config.yaml
model: "CTC audio transcriber"
dataset: "read English sentences (LibriTTS-R)"
train_examples: 15625
n_mels: 80
hop_length: 160
input: "log_mel"
spec_augment: true
win_length: 400
tokenizer: "char"
vocab_size: 32
arch: "transformer"
norm: "layernorm"
norm_position: "pre"
activation: "silu"
mlp_ratio: 4
head_dim: 64
fused_qkv: false
bias: "none"
qk_norm: true
parallel_block: false
dropout: 0.05
inner_norm: false
moe: "top_k"
num_experts: 32
moe_every: 2
expert_mlp_ratio: 0.5
experts_per_token: 2
shared_expert: false
subsampling: 2
layers: 6
width: 256
positions: "conv"
residual_init: "scaled_by_depth"
optimizer: "adamw"
lr: 0.0014
beta1: 0.8
beta2: 0.95
eps: 1e-08
adaptive_grad_clip: 0.05
ema_decay: 0.999
steps: 9100
batch_size: 256
epochs: 149.1
lr_schedule: "linear"
final_lr_fraction: 0
warmup_steps: 450
weight_decay: 0.4
Rows from block 2, named by matrix and row number. Rows with one number belong to one attention dimension. Each number is 500 + 40 x the weight over its row's rms, rounded and kept within 0 to 999. All counts start at 0. Numbers have three digits each. After the name is the row's rms in percent of the matrix's.
# v: attention value (model.blocks.2.attn.v.weight, 256x256), inputs 64-127
# proj: attention output (model.blocks.2.attn.proj.weight, 256x256, transposed), outputs 64-127
v.35 091:478500580488550552461422516489517382512479516471440558503553567507477486471534463545507494513563441501461537445526538518479497477492510511483500477495467488499545492549525493470563504513524459
proj.35 091:496493459549478497518584516531493553483538516525462422551505457466459513500524525489491396501443533519521471568456485521521620539510483509529505488415460523441465475463426427469428520456498494
v.36 096:508501537594444488475557545567494457461481509478484459481545483458466525437536530478508531483495530469471460472461461467491500553509530490554559517426506490439496499581534530528445436505522514
proj.36 094:526473477439576529497448447489469588526465556478538522496518492546526491517496428578553497520484486544563480537488532529475453464557483551531493463594550464518557500384502453489533479522502517
v.37 095:490450557506432478599567452499476480483504540504487486458425466481539501439539462477565563476509505512481492420409434444498506484539544518464461558541523489483536426463516497518536513526545512
proj.37 093:453509442512522501473503542480519559512462507454499520504552565472489535554521547514499494507458536527542500594553516489543466458484513472551511466488473489502506563509515490489490498509462578
v.38 096:506511477487521476460539462519523480487487437509504489479470583566509449441547553484435509513559582528484527518519491503486477559500493410499533517498487496459537487496473421524501494502561514
proj.38 098:575472492470523512514485543495487480532497563502509502521549421508464484553415493467532457460486468490515494486475509524492558484464438599478521487495551449527462504474485545429415561533450463
v.39 094:528481490581506564524488533578502455466534478468597492478449502519476482444474450536524466465458473537507481563491487499544561546529479579449506516437474533461483407442464414536442530477461497
proj.39 094:520448503425544442497523474448461491484455504499449516485504476462481510552517549466497552558520550477523493479541497473444452501552538484528526439536458508546530530544529550428550477499505550
v.40 100:553495482556509456450504512556537453514523521482492495541447527500538565536475534471521575526513500491530448512457507458519523526449468536482533503521496543463530448458496475498462580463564507
proj.40 102:472533544453487512562467495423482525483485538522489506494558529451474455515532503496488523463487527508498531495546487530523415513473477457481484516518494444506530553563517530401544460552472506
v.41 096:540502451540469445411472495498472469484445508474524439536475471525494528419534598508487490508455424465445477532481525583545485624469455454547470447488477441434434520513605493526504468470546530
proj.41 095:505503541473558481568515430507470568519466497507515529474542535524489469511390411448502497473524563512554501492500477459463541418552542523443528503495485568542588471435404478441520548475460457
v.42 098:474445442527421502514475522470515505474508472547453576490405473444449511480506468517507515507577553472546502464542541507450507542483549518524489513517470510521431417465472522494564558538462503
proj.42 098:556520566477578464486538486512487486531541464505556416491562510499564523573513560503497467484462466478433467476453441511514517476492446489504546460483543402486502534509513485498414468487502446
v.43 099:528495433505469457548439503501508551560495550446506467522492471466597505510524470486558439510427496449448507476451537517497503460495510458591463468539528473415482594559509517472501506476538495
proj.43 099:468556477520498569438543505469457443474483454480512542507520545515467514474431518505398497485523503550478472498571496481483471526531515528471523580482469547547528362450547459536517431528488450
v.44 093:522477486499525503587453473491471508554483530457454503506442467528547486460552521533552467491516503503539502539488513424454470528428444501520490447512496519474518506539486508525532521417529427
proj.44 092:406552471526478490424529514454543508492470569548442505507539554496504457520468526491454491478462542516489491458541500548553523473565554461439484553542454548516539448542487483511477451505506545
v.45 100:430517494469417514490506513537465451523479514488509433560534481422509540516549528486539476496593491498469546526454506499511493488500482428558503501439448477465434494531480525530441486518465475
proj.45 103:572469560531543500508457471514454529544511423512491554462460507548503513529531488467543505496447489496524482476530421504520529490506521521422515501535545555566514479458574506408556563469625532
v.46 102:542508536507545507457488576524488534478547498479505456502502516500504597512583546523534577506440476501487510546538505439456486541473516478575429413466523512505545464511495447530482470457482514
proj.46 098:452496486501473508601511434516542466489419557492498499487496492517450431480407467446457458520503458473574452496455525535511509475500575518480543579524548457529478541532514571494492572578509457
v.47 095:517490453476484502482529579483483513506541469510429438453538517536444517502480409512512536534510496460602450549484471464499527571476559497410484555548448520435451534484487546503570466515430542
proj.47 094:491475536530499498485456472532461585489524523483544536483484437454546510484470506473542513515552547529441499482540491497468468444543437502538467512485522463628568516512477441554441539530525492
v.48 097:507479528479534510487467464488511481474493423531465521529502474450555460503472482500398514513522497511581519444460482362542457538496562434491503467548472522569558565504496486508504492438508468
proj.48 100:499507474504409459507526535548482416556432503526546456447532553533455507494484486452621472516550482498471468506535485586441522475515501526584425497493518476436470459480556509495490485563470570
v.49 095:527457498500460517525512518419510490506485553499487525509530451478518524490492480485434474486400454516492557508495515488539495542546492560434533519488585484451480441453541469510515520458457549
proj.49 097:470534530484544510512465486573493480470476488490565529505485569484536463513530572507520474478552534504430433522398465473427444466440502519510469497529454462534490524572500563543537468559477477
v.50 103:517481436549495467502506544503416455492470488533417481450534504520541456450488525508504536499558535509545488497498470472507548541471536500592443520483536482486442467474437475514452518503557471
proj.50 101:504505580480558506516561542499573516516488541477517525566442503474435547558552475530526406487464536484464547512510473524474449504563491512483559429523462503489535489531576485486498519481419519
v.51 098:477508509452449506507515456548539504534476495472458490487518464499517518514551437529484531504431539429425489435451521529500525399533534436515506381560521453565552537521536520517496496445511495
proj.51 099:532504501544524518484475485446518525474493460521567495543525539500474479400439521514490534443507470529523508470505492466487461530468543513532523605427532522493471504486480482491487501531514511
v.52 091:463487486472499521551472494473514487499515579489510570497514467503466495582520558496462561490523581483473489447492491450487479518480527479544552456531492465531484401489455519547557516507567618
proj.52 089:479472482566543485476530536539451446512495429516489463531524518504482474504524477562505473444497483454481480540457489489479547431485516524431512417456507495512533544560561488442468518475501385
v.53 095:524455474461543482498454459509429526520519512462510537471466495498578520513495477490461490466542522473507522494481432425467484494486485525456495489447575546542440587458539480498461492498550471
proj.53 094:503536510448467502504607521502558490472454455502477531482523448468489542557489505525541495494527467488402499510528438539511529533519488473519492493553489475508500379528461555488489510501507487
v.54 102:459517524511439483478570491488476502573537550533486500517502486557570548525539530476498421475493473522508520491489559517443499519511513488559557534443495547510458503541467556494542464505538495
proj.54 104:531503436533537533485525544500511474488424468495551495493500526452437505436519445495461565541576487513495456535459437512598417431479453520482462450605495449498472544464464468532539548480506518
v.55 101:495473495519449476488450461485446530450525513458523550514466522531502457502551593510515478477497554459492491506533456411473503493419527491547458481505579495499571541495526491507539497471539508
proj.55 099:432502473469568515498559498513574480520487522571523451509552472526507485477456416468467481506528413466519502482486544546528529544551488455414544455475513455484452485518550561475441498531507453
v.56 101:519480439448461508526399505477464468500469497514556513477438538500512565484454610511544554507418465561491547542517484521443512490551479461520463518556469489505435500497469477427528497483508504
proj.56 099:503484523533506478566519504470554495510474501477442485502490572556495436567461456497450529527538545481478429577541498464551509549513504494474474544453495516506554450509545455522476509498427496
v.57 096:436500413446533495446542474496499519543468505531500514538514541568482547465512444512486521505512452502536473503526489495484446547471523600545520473483538535536544492492454506430528485507412517
proj.57 094:529494580533433485504449540498500526490561507498474534513470506430521473476506497466521512418540557524518487493449493487540540422531466425505445510569466476473420543509497495551518509535579519
v.58 099:527471492438422499577514453540510488437502510502461447529484547467580485505536451486459515504465443465442476483501478500512515546481482486524497444488501462466505497508539528487489541474536496
proj.58 100:468538477563547519478513495517439529561496539478488537490484470523459524485458565500582471484526514526515508534519535472516426465520525500470489554486502535489566419509506489456542448544481470
v.59 102:485490470519485500591420502480482566462517499502489542464547515464542510543405518501452604507453499502535523513508456514545480568524486486510452460619520441571587517521517463508452424447533528
proj.59 105:526527504468455523506501463519554478509460509443523429513495572574536413445462493529534518487520512519499406539489540514484502459548520478496449525349456515503480490484522493518511502512480464
v.60 100:492479536380531540454549479552560522489542472484581505512503488567528457634562424476469397472493544415516507486478508528518489481496495489455544552620548498553446484502510508500509497506522524
proj.60 098:476527506579475491552467494463437475497492485521481496472548519522491546400428565566511529503515458510473514492523505531475461494442514545507461471363537555455559473496448531511471503497507532
v.61 093:517526478491500558482518481577584419511484530476535575512452506552578462533555507454492511514557541542596436526420509501503495456429487465486562453491461571474482457524504448520431478507510463
proj.61 092:525542520538464461496482507378497488545502503503472480479599532435463515440477462491502517578491447418485540488565493540562453583475497495505552535520501443484534535531430551387554517497444597
v.62 098:484514570538489471470523522514523416490466524509479538476469481557491512460564498498506536447468549467460505548529452517542492461500454508487526421519461480523527486501548534493492459483540489
proj.62 094:537486455467551522424511502476508590479528485477502469477560561470542480471468494506510476520486466517576528458479532465474514545473577504515512558466566521428502536480451471521496511489482535
v.63 099:511514515521431509502632465480528448492479482547538573462450418425490502545516497490497517479524531501524505461535488573557529479486464470528464499482550481508443446533488516486508470544453506
proj.63 100:522528510494548494457413540519482555559574513497488479492532623499536537464484523504496478516480516503464538529472501449486447476486557505475544492506484478479485537444518490516565517420511510
v.64 108:482526451477576454410490491511420496479493463450558459494512425583478444487510537548480569540420395513487487465513499500555521526497467476577525512581488514552542512479456535495555490547469601
proj.64 110:530466548529438540523490496494553486537517595520467549472433547458540508496493486461561458509596654522529480499440476471420503504487495488468448468440557487511454460525551526533480469505484401
v.65 102:488467563507548513484525474549508514538539469459543541516521491459510580476547475490434515507475466480537493519484476546504540491528503576522568540455489514478478489487442522499508493530575528
proj.65 103:444554479491443500515504488470504418532495544557490445482454517534506461475464536506518529512477497493470490519494562473469519525454529457447437454500509521492472518525525548530483496466449436
v.66 100:527496530509587505481468529493498588528492531426560532517538538470518474497494491492547422504430466458551485441501564541538484521476473482488400490422472501462455522536502487467560452485498475
proj.66 102:464544440550505495520492440587463472482532410542469567473461439532496495471432472559388579535582472529475566521493486430437531503496516456485564440478504536482502486442500482574502441498538500
v.67 096:516471583440462508567465443505499503462512548437457482463422534564518513483505429536508494492532514485551541520501495525465457451502489547657466491399519536434464538489513496486510544507524465
proj.67 098:465546416563484517490577542513462528551542462538508487535527432420447511554497535510519503491482499548464441528481550505536506499471524511409527529579439453487461454534506473475510458538437533
v.68 104:481518489547522504440472490435471422482514500499456536489446488599525487566497480503491516534469518481433567529533528490480526529495441482548538475499447507507523519540546465570474503509521475
proj.68 105:455502516534421502571479547545512524488460563543532457528519512464547487446481507541440481493516491544557439440477427561513454515511554526436461474501530510478472506482467556442506514457535517
v.69 105:524560511473464448471506449462479484499543539475436477536521461433511588555524551496484488498480473470518520503482521522550474481465542513539544499580497497491485509477509546462463552563537549
proj.69 110:428454472485560578480552554505508496508543473479561573496519448534487504464497465494517526543543494473491455488527484394495518499504451497463514493426470505428469464510485446546536474461455444
v.70 102:504527477500510458553572512547494527487424517583512443488495475509491453537511469494487458510451579510438504463501486485491505514503563408574577469453578482470592498516619501585436475494509518
proj.70 105:433451547484443520444423534489455486461533463410521519505521555516546522476418564526511495531590472475531438510494535577485529487514482551495440491470459506551474479467407509460524494472503514
v.71 099:507546548474501533492496455561507386502532555485459448500576441430521489521506393441435505508481546491501548501512547476526519502471503549486544436443523441466490525527478456464494483514608506
proj.71 103:465430453542535529443508574476480563541458433503506533466493564594480516470518616568569541550529446503530496524524437462478521496530454503462478541531494515494515452494520540551538505529435479
v.72 107:502468506503540524549470503510475504589569474486501537483488485537469447516480500494516467492534497462421567546498509561425497497498496540495448574475458531482469564534411538497523459534498497
proj.72 109:508518522493492494509577455498536420432490503553537453549496542504504552474538485488503482470436470522493430447510554442555469527523553425458538460560544518532503473480497478497443519489512459
v.73 100:505482560542508443477456492483532502436432544514480475480533533452523598489555530471511459483525502492445479437511520496543498515456476496501512466435490517548544523500460547475491512537538488
proj.73 101:472489456502456556448465527504457469599530473537545489497487505534481424459405434540467494551487483486524528491563530554472467467552532414532491516464502472448494499468562504510536479461423513
v.74 100:485486566433463519513530463486557520505545462469456508558441551495561532530480414471487479500479530489486496418492527408506497473449450569531493524570469480473545515481492517465538482434510530
proj.74 105:591543415513537472486528509525476480454487543480535487459548427516485489447504565467444518478510505532485500591520461500475515523550507452463468506498511471458444545449532471538554545557460489
v.75 093:459537453535529511533456535497498467488462453477509518498491508481426578540430510481453548511420529512517632545450519439507474535495482433501475537410471505436527490486550504597466507442538489
proj.75 097:545478559486512438520406469543420524529488479529532516523474506509536404475538555519543504543577498551478409460552480529501585558463541545489497482526472496543486508544482494458466485534526533
v.76 101:502505519413519485522509509534583459532486497599482441512510536572457513484513648492494465485576558458502452477474508457529450464485484496519517554470542500492495493518501458527526444489471507
proj.76 100:520533504537460521494441477521426550452479533404508521499526498422531477522537343515482487532454482512469504567511475524401545566506528522533491468558456516516466541435518503484492531534533474
v.77 111:519479465464477487433455508511424463514471509589525453493461431553519473490441497487508541457594496510505514476458472519495511523527496409483474478479420487479472456492519492496480525561483495
proj.77 113:452508537506496530566527493465549533483539489494461572493522564463421498441505530560522496476370504463507469448527550571510494491473494565499494526561538533568501489551467522500466467434499503
v.78 100:521540487500448494518494530480524435529464492512511557480471511549468482458494440509496524490520555511505479548492517591534494521523534520463532498500511495502485530584479525473484443490507479
proj.78 100:456435500488522497470555508558507524530468481435500447481484500394536509541457488532534497524537446474474469480535530463443444456484475464529534544468523514552527457397529507513530507512478472
v.79 108:460529510503459542508473491452535486519519556380472480473534505587564541502486475489519516490502482570444506456493518491508505480424481495502488511481523531516523429454465483523487515522510520
proj.79 108:507454463469504482534533470576468449577499409541477492509492504413445484490544506508465515531441522468522497513517469450500523472533498521435486544498486511514489591487495466547518522521461470
v.80 101:454508509411500501536544467479497593498490535458523428527456440468490467487548552505580453470446483492493488524460470553469507533506505490588509513456463489488421546521468508503442521513573470
proj.80 106:477524530554446522499565481540476421496556494500484602490473530515527508509511477529449484574504471540502539481482537460577468462498529500427489455465546527510582449524487515574560431551445488
v.81 099:478492481461403486529457431429535502541467481469477509552426514507555527479523480480509595475530538509503541490470511453534502507470525573434548592474478456451549515530422533543469501496527483
proj.81 104:575452536471501484527585517506472544461462548515496480457531484442490491511510477488454428493424516494480474520556498550519477571531488475527475523493553514494525570487546517485523457484460503
v.82 104:533493409366537522563484572548508551489418464537504465503515495544474544588467499523484526494565473537494529506503513507522455530523500512517483543444514510533552574490483577481531501546474485
proj.82 104:516535567534462504475513453452453478540539482466513534494466512488528440445532515439462504488440577513492460560483482471494531477469487459492462473538481505492497462502498438507371459493508503
v.83 103:531488476535464531513541475539582523492553534523525466505501465431567535514500437492518485499516544508522455458579444530500480504543484485487493459439452468450569537502489501503488470477487519
proj.83 110:507458452409565499554480568505506480459454494498457511482518529571506421481504505500496506423483457455536581531495538550526545511503475492508542535581501485493460487450501478514529467557517443
v.84 095:508470454468516537597523520369572560491488508512490539480479504531387474460504520528499502538481514539479462482510501428488469545519499502512507532518502523486453436559500501511438466473520527
proj.84 096:511564538469554439462505488607401432543459476498471474541524527511518500581497457512497493434527432442532511509519461581493486481469563468523492500423519468537553514475443508515536529511500513
v.85 103:513476581458471499470461434502553534532584531417366566490456425488498420473499518463499485496555525477521506499480476461473536478499480564384442505565465515478470503487556546453559538487497524
proj.85 107:495523463522527556536533519495476486474435533568570464526554474463431563483529513476446490526408469503442530511549520484517450524512471476614533466491515446423470563506482450537522507555499483
v.86 101:520485473442538483508515504478531481527548520491526497538529518538485479477470502516508476487514594510533472545543523538468484514497571488437545423514463541502533545492544500537528539513554525
proj.86 104:428488532578495530482441497522447487458444520521522488466458464528552484486579508490553449506500488460499546423481553498499504493485432521535468547472465494511466474512445487420514481521481503
v.87 110:472445485484477493485539489396562425482548529472472466502468435486504429486552498494498452512513573503522446492576522509510510483520488495524559485433465531469441526460466499467474513494537539
proj.87 116:509546521499506517518544503578497567536470548532462509494527501530489571470525505531478448460457438468483468512428442530506479481498545523454510584562493515461506387541508483530545549543485439
v.88 098:536517551507397528486476496510505539452481507555413496535464419508460431513463604471465490501535465466481605491481527509536518486509518507445521532452390461447445501493443453473556505472573530
proj.88 100:510533432495633483478511485505457494563524537473549544416546607486522575466486391557491551531442528535468460564536501491474443500461576461531471469489548564470503554477475497488493477522440489
v.89 106:571496483453458510542464520567531476548570485510503517524568464452514392502543510476522516509555502481501517502496499563481475505510443474510513535472582503500571495439521513555530537513485474
proj.89 107:460488503556548515523481455491489523401525433475465488466421502502536588528499467468497441556527456510474515513485498425544537501522532499487567436489464495487456475553429488512513429510545516
v.90 104:444466528485498498564476504464466514511407500509480492519464523526530480542486452467525462522405589489544418445553534548457521509558479456379490551479442510452575562586467534513543515484550525
proj.90 106:510480485522485478473512450536499468452584505464538475488522470472526448450492521533428537447543473522478582555452527493484457482432519561552499438455589524544479496468479450489495473521437496
v.91 102:521481554482496494546496503455518513446429517477626499484474519505446434519483480512487491523573573503436487509533457475471472495486464463475476564509592507575482568524449565502467519577461475
proj.91 106:543486483513411496481480472532498458530548453526427439503514440556505575536485580497533489452451444537501494448453582512468474456468522516521492476474446489454534466512573462498480480484494519
v.92 101:509517421498524458529472535414468493535448519462487466513518532592517390556484535533509454492581533491502473487458583485515484503445496489518450466509510533514546500538537538467517545478483503
proj.92 105:490469588527468520456445471590520484430458472539487511567518453452494571485536447466502485497487491483498478515581390483476527498508503500527540479466497493507505455459531504495442475496517517
v.93 106:499503510482507510535515440497455508515531508488495495485478537434547598494534501541558532512474528531532518527481541483507508506458488577557505583393514517516466433488444455492513495488557518
proj.93 109:536474514531477500499522504452523449480458405503554469532465498537478409491536516477399483488507407434498479511473448495477468513545537460440513449543454473520568540489515549483521473521452463
v.94 107:499554483457519486551425454478464549513495516457421464458551517581492512386525552506406570509513496524484484540522560518447508498495439504493528550546523505479547430479504521514504488510581516
proj.94 110:455500489568570504483527497471504423533506425538528508504449513444527496555462479525561448501449461498517526501451422514571457547491571498470545479451462512506457601534471468513554531474446494
v.95 096:521443550511521443455531520554477402518484528546497527493512481472503564439519575438528513482530454473507466550528477511537500538514463453492489589449449486511505513541513577526587469546486446
proj.95 100:500498480491462547544499427501505526465559535494432452514406498470490444520503415503492477532492500520502551468520507500486519498464480533498521452555590476421508501448449467450474465447511511
v.96 106:527478505515524462559435467452470534496414538524508515528546541535534597554508509488525525488510500500536466517439497624507513528512555471493494473489475524464553560537465608476512532509510485
proj.96 105:500516501478507548431493514552536433519532420525531486463426500494524386448467484510489535442477467486553582487526477451493483446466483517497496507503479546531465470466523426511463471493496546
v.97 103:438487503515473523479497476484476533550568497498560516476440555551504573520443447469558469496456451501401535489462520557476523505534466469560539547522482482517548543490559446518506507500522567
proj.97 102:540511508508468479556470532514549511393489456492429463492501486433520442514541551539455499533510494485568423482537478475550468510509523495497449479481521491532461506462471558519554495505508448
v.98 099:540490488458495447520456472535553523475480483460497488550509498515450427465574455509478508491485509475513489465526430478520451501526524485478545465515484477498525517518386535407497508498450458
proj.98 101:563501477498513521492533549474544516535466466484517496481461484479511540542398454484540508471563471517533498584452536579449522509453494488544486536450566444494496497435637467520541503510503520
v.99 104:503478460461565550482420510515495497491493450445477486481525502605441570454483464550521543485504404488526449540512543459558491510514522541476527549503527537573519493519458560476510546530451543
proj.99 105:547494542514520430470522469466506489565468474567538489500463530415477467525514540470507497501476565486458486508490475505424501511482503459558432449466505462483507496456532463511509485472463481
v.100 105:492524476476552512541491466420552598507540517494422488527492457538500547479447601545501528539429536521501474503506486526460506477508456457468484552502458498478471503484426534524506557462455508
proj.100 105:479475478587510449479535559552488455501457489508548535491515502487527455531525447481469466480539493471544568515467556506536461535445563538470494466488517537529526534564515454539554485479480465
v.101 102:482563457499475511450492503494520501501600497492569432479491425555494538474514462503473543496429574488535550514509499548490494509491477522504505471435522506518513458435445487533485468511492540
proj.101 103:522437512488453486541529472439478537473444473512452545499535583454525487555470567511525419480567491516498443492471501474534476481479529487511526565565515502525470465523511453466545514531560461
v.102 105:506450498465475533430474518475530514552589539443551538523547489602516506410539464500541431493551494485485466457508499485537504503495525529434553525520475501515477457543417554458475536563460486
proj.102 110:404539503525520503535552492484481469464498564536423487464486487407491555528531552468473521461488484488460562515498520523459463535528489491500511466545590471473463521490542491474554465526534515
v.103 105:491502545480445529521501568561513536495513537552477479522484440507554485435513523494529432494566558440442452527522520455469501510522464516509567533469524478505484535511496463545574427524530451
proj.103 106:492528489541498476444486440455465500478515544532479476481517553498504520565484509540448534447406494474489545536500465492538502421521583415482461441544522498462503522461512516506525571498483496
v.104 099:524489504453522505487498550571557520587560473542559482517525427563527491482475583488464454492488465476526498494450516578557541504460520529437497490563553489523455435457451548576497551487424490
proj.104 096:460546566524440476480512453418452449458492524458465529443483562465529516531558475460543518543530521512470491502512473441439430514512439470551488526491460526485514486550560476429543507554565518
v.105 105:474481454585505500455497422487449469494504505452577464445544420542490518530510481507518515527538529517496518486472570514500537532478578513523533435557503486483521460507455520525576469484534555
proj.105 108:490537562435467571520537594505557523475482526547466565578458542485509515473480517452499471486484540516466514489516467483543444476572443527485481525474552511501459517523494523504480509460541464
v.106 094:510503506494511517451561454492481503531543523512494518487521399471525416472550445515485448504492577521469539479452466540498486498505448488477577502520518518457543581508528515470487479501494517
proj.106 094:524506482501549531552539559507556507448531557487446456540564607525483580497470557450563501511514474488474451462512515440469543488516554512512507448532488485498397458521473506528488472561505489
v.107 103:516513455524504544488480487475447431484484537567504515489510528444501569526441522483459464498543572489551453454501500502480463466536455519463512524522454501524484476565495435462462451530500562
proj.107 106:517502531476485464501461559468522590465484534484469523490543464580504433505550438551501536482458422521468551465547466504515511586423527500554492515486555488505476502446482556458500592499557409
v.108 100:516493511402548447561527516498480529497515522444597518482465485481551549420514489496538498516484477471511548503479497476544497496497542555527534451603512492460482534432495502457558405497556497
proj.108 099:517556469535475572426509464502535465513439547557415521498527542521469461543518448527512481450490521484491476514453504535505501452534498409532426555445542485531413509507505534542452537524485510
v.109 097:549502477370526464489543463460469505520505419501526484501547471425514526468502417491466539452547469437505495458479460489461512476515498518523471536511484446491466428507497478485449508533506549
proj.109 101:513482478589467528509493499556528504430526603484528480500441441584523451501523550526615491513429480605531533556493531484498468533472434504490519466515555499476511575495521530487566484569496455
v.110 103:514482510578471510464566442575554462487530515448544497507490435493468527495471555475542430514515524503472585486549490496563456492462521519548557446514502464524445496444441440441606473515462469
proj.110 110:509452501495573479452517599444481471516491595543451514500538550495482533484521455508483490500529465430491432496494533486465551472568473456464516530494500555447486494502528531528471531490538504
v.111 101:551506420549467539479445441476540516514536575554514562498464453545513527481501518485508545509500443528430475513493398460526536517482528551561462522533528438436514468532451498495399549523453514
proj.111 102:414542512404536496524582537502473486475506447441528479498520521466489502500531524513508479462493522478560555445460606545440429495534453488413474458458452521557485502515543556555478472505534510
v.112 098:518516446511535475453497513464518507536493495453555485469463442568471495471495527472418564512529521461481504497406518469462524494492581551398504496555577480483465535450532470537485457477482571
proj.112 102:459492571542468554493488508486448486449561559516503476533589518458513547509506489520597454504515535504477455449569482456530485510555472434594465453480475545526538495557503566477473572558528432
v.113 107:461482543544540532520520549530540488504461492492465471478492549437494547487537515485521507514479485519553445457418511459480562536527514476497505490488510543514509463491503535527412467449497476
proj.113 106:502513500482444462549446455471473509459515423507512556539478488568506481525497509486458498476542518470465521521613491555538405491492479558540482473463456490505530514505490469523591573513473468
v.114 105:498507424503460493554522526424580499489465492492514460536560469527546519516508450515555517503513502497499522528522466516507509485466456455511540492482500548524583534532519530522505562539484517
proj.114 111:519478521508486493465436501610469479551453502504501517506447469493504451512489577475475476547478528514512550464481510497484480506494483494463508515501471514487452501447508488522450423466530510
v.115 100:510537561427458547507484516554483589500544452450453540516455529520493560519507440528520485465529476512489423469462441525519437491530430525545434556511491493515493455492449402532427486504397443
proj.115 107:544536491510484398524536513447536532489474500498500493463557454426504478556521499498485536477496560494498543545525507508490591560472560490484504492502531466510472517414517534504536498509597489
v.116 100:496523579482580495473550546507471438469448474514477507480498442473458556504560530505524510503458424526540558552493528512535495494489463537516508526421509545447497503476525560553516486522529468
proj.116 100:508428454556460482494434453529469575616595526521539539494453599510537456464441530479490481582538543500468467493512450485462526556478540463502510483517462540533504512482418452482496461461441537
v.117 097:525498477515532530524476526570543521484411510467489425543427479556500474517528528511525491482486542514556498497504485535559451524531468494453403506520456491475506459479519560553480496444500482
proj.117 096:529475537398471492478526442443403412528510497565550568500519510449517517504467442515434496446491487508484527516462508523488552473477536486525505486502523487524528484532474421471461485547520503
v.118 108:487517524489538495449564565443508553507515503458496548480499472391454468535518507476553521519513477506504548507460429524543509486506504458513504501438504531450433543486530516493480505532521441
proj.118 115:491496511532460493528476434578507548462577540498459522530517511551525540483538573525481400533495504498463484525519534503473472493509489520527516477566497552503482440549449460542506489512469543
v.119 099:546520533520488557463516544515597506498473507504478496547441491482502457514527505514527528502539484463525559559479499433493504467525545438493469447522548442492440484542568432485541505501439472
proj.119 098:435485462503469437435478489506440499519534477500504514510585413468434580526434493519491533522450516458479447461513543522430468465508453527489438490503505513520532504492505497522509557496515541
v.120 107:531567497531520522480571504517521486561506488548409451543456494529502475528564538487463467506469512490491464524522526491547508463467527553470465507551558445439458465551523450535457483515483492
proj.120 108:417436471456429433548435497535451534478526513462558534455530475459538540474492433488516511566492488501498524541445486492400507552538503498498485542469459573516506509471461546545590520526509502
v.121 106:453532479509510524457502498487456466469518479481556525462517543547410559473466563494511455520555486513478546511600481391486511522466465483502462498558507535547450489465549483469523509530497515
proj.121 112:505469474535496491516458496562540508520492578605460477560474427548497447544565480549514489471464500495517530450404553555537509446501434480537522510470533464483468508520473541530521537428502522
v.122 102:475486448437504535535484543568516547524458468419519480543473476580503570411537422528549542504515472503563494499479516553481534477495475552488451478460483510502471478506433460471440470458482478
proj.122 103:473558519598481444507512436481447435521521503541484536462487504408484448578460515544432521475484538507441442498442517511513456516516565468506499558509460538586482489518540526526547543523512499
v.123 099:504449473487509555447470436441500476504475484533528479514470455442511578436544486463498532485543422499463485559525509492520527539512505501508498498565501447515458504532471465522584486497494514
proj.123 103:499526515445458440541555508524504512546536548453477524474447527498509458502454497504513450486353505516501555494481475480509449481486473506482471503468536509440544532495490557485452511558484470
v.124 105:447491474466473530440558479525516430484522478498490484470430455413488536503500449495473591511466438501506461520491474422501571514511584544488520565472529452480482506504418454436520548512514497
proj.124 111:557462522497505502559501518449517570499508544448500523541577590584484488479515582517510485435526555514508519531545503578466408462491375483525479521516504518503522535516561532558454460529446498
v.125 102:506521451595510525491506446599441560535469565531485500475480478472519505490496482428467521508473541552518512470491525468509500566467614472514577482506503455515549494488468585481542490505501432
proj.125 102:453492492401534494549475517380554525446547399489520560494477509467517509505511495512459486515542408494497536515519503510543466427523400549459471504499501519478491512520513478562518511499506571
v.126 100:493484451415450508520487496516468469537476469551510490528449524482538457476499534482505468468487565498541464421480496523462497498538525491407529515520509497492469473530503477521448501495451465
proj.126 098:556503581586497478487576487485496512461561535454504486429581487536492564521490520523465487491494464481456507495486529479547496467511457444574455497503525496531542457472513491506581519476520529
v.127 097:482452545494463490527563481504564503501549556519528457492427503408526437494519490512496431500488517478507546434488559508558545452497478531490545550537444499464442382489464538507570509541505536
proj.127 106:515518408507526565472533475530472487504534490495453574539597454575477600475468477468452540508428462505502446563505471489462401484499511457475493498495502487498478581530499431530522500476512431
v.128 101:546505514470442520512525500478514494493437460556488453553487473439504484520501462458482519456529540472499527473534493480454523431535464480503510565510537497378514551500523453479530524514448554
proj.128 098:543502488448492441529494447505529492527527503534521537454477544593470476446531422491523492450553516513438458536471432503490470481551467569511477476518490553528476431512546425546520408399534533
v.129 114:560480516432539525557423537446523507487496501460516489451514586526486526510406520491509556469536511540359518557510504528483493537570445439464490540513468491455528515508578527483505443495547511
proj.129 110:509447502538485436536528492526508544523418498473536443495549482488483502531471540472495436476472467529487607441451524501477462484587539459432486546530566505488499503445521457519546479453513523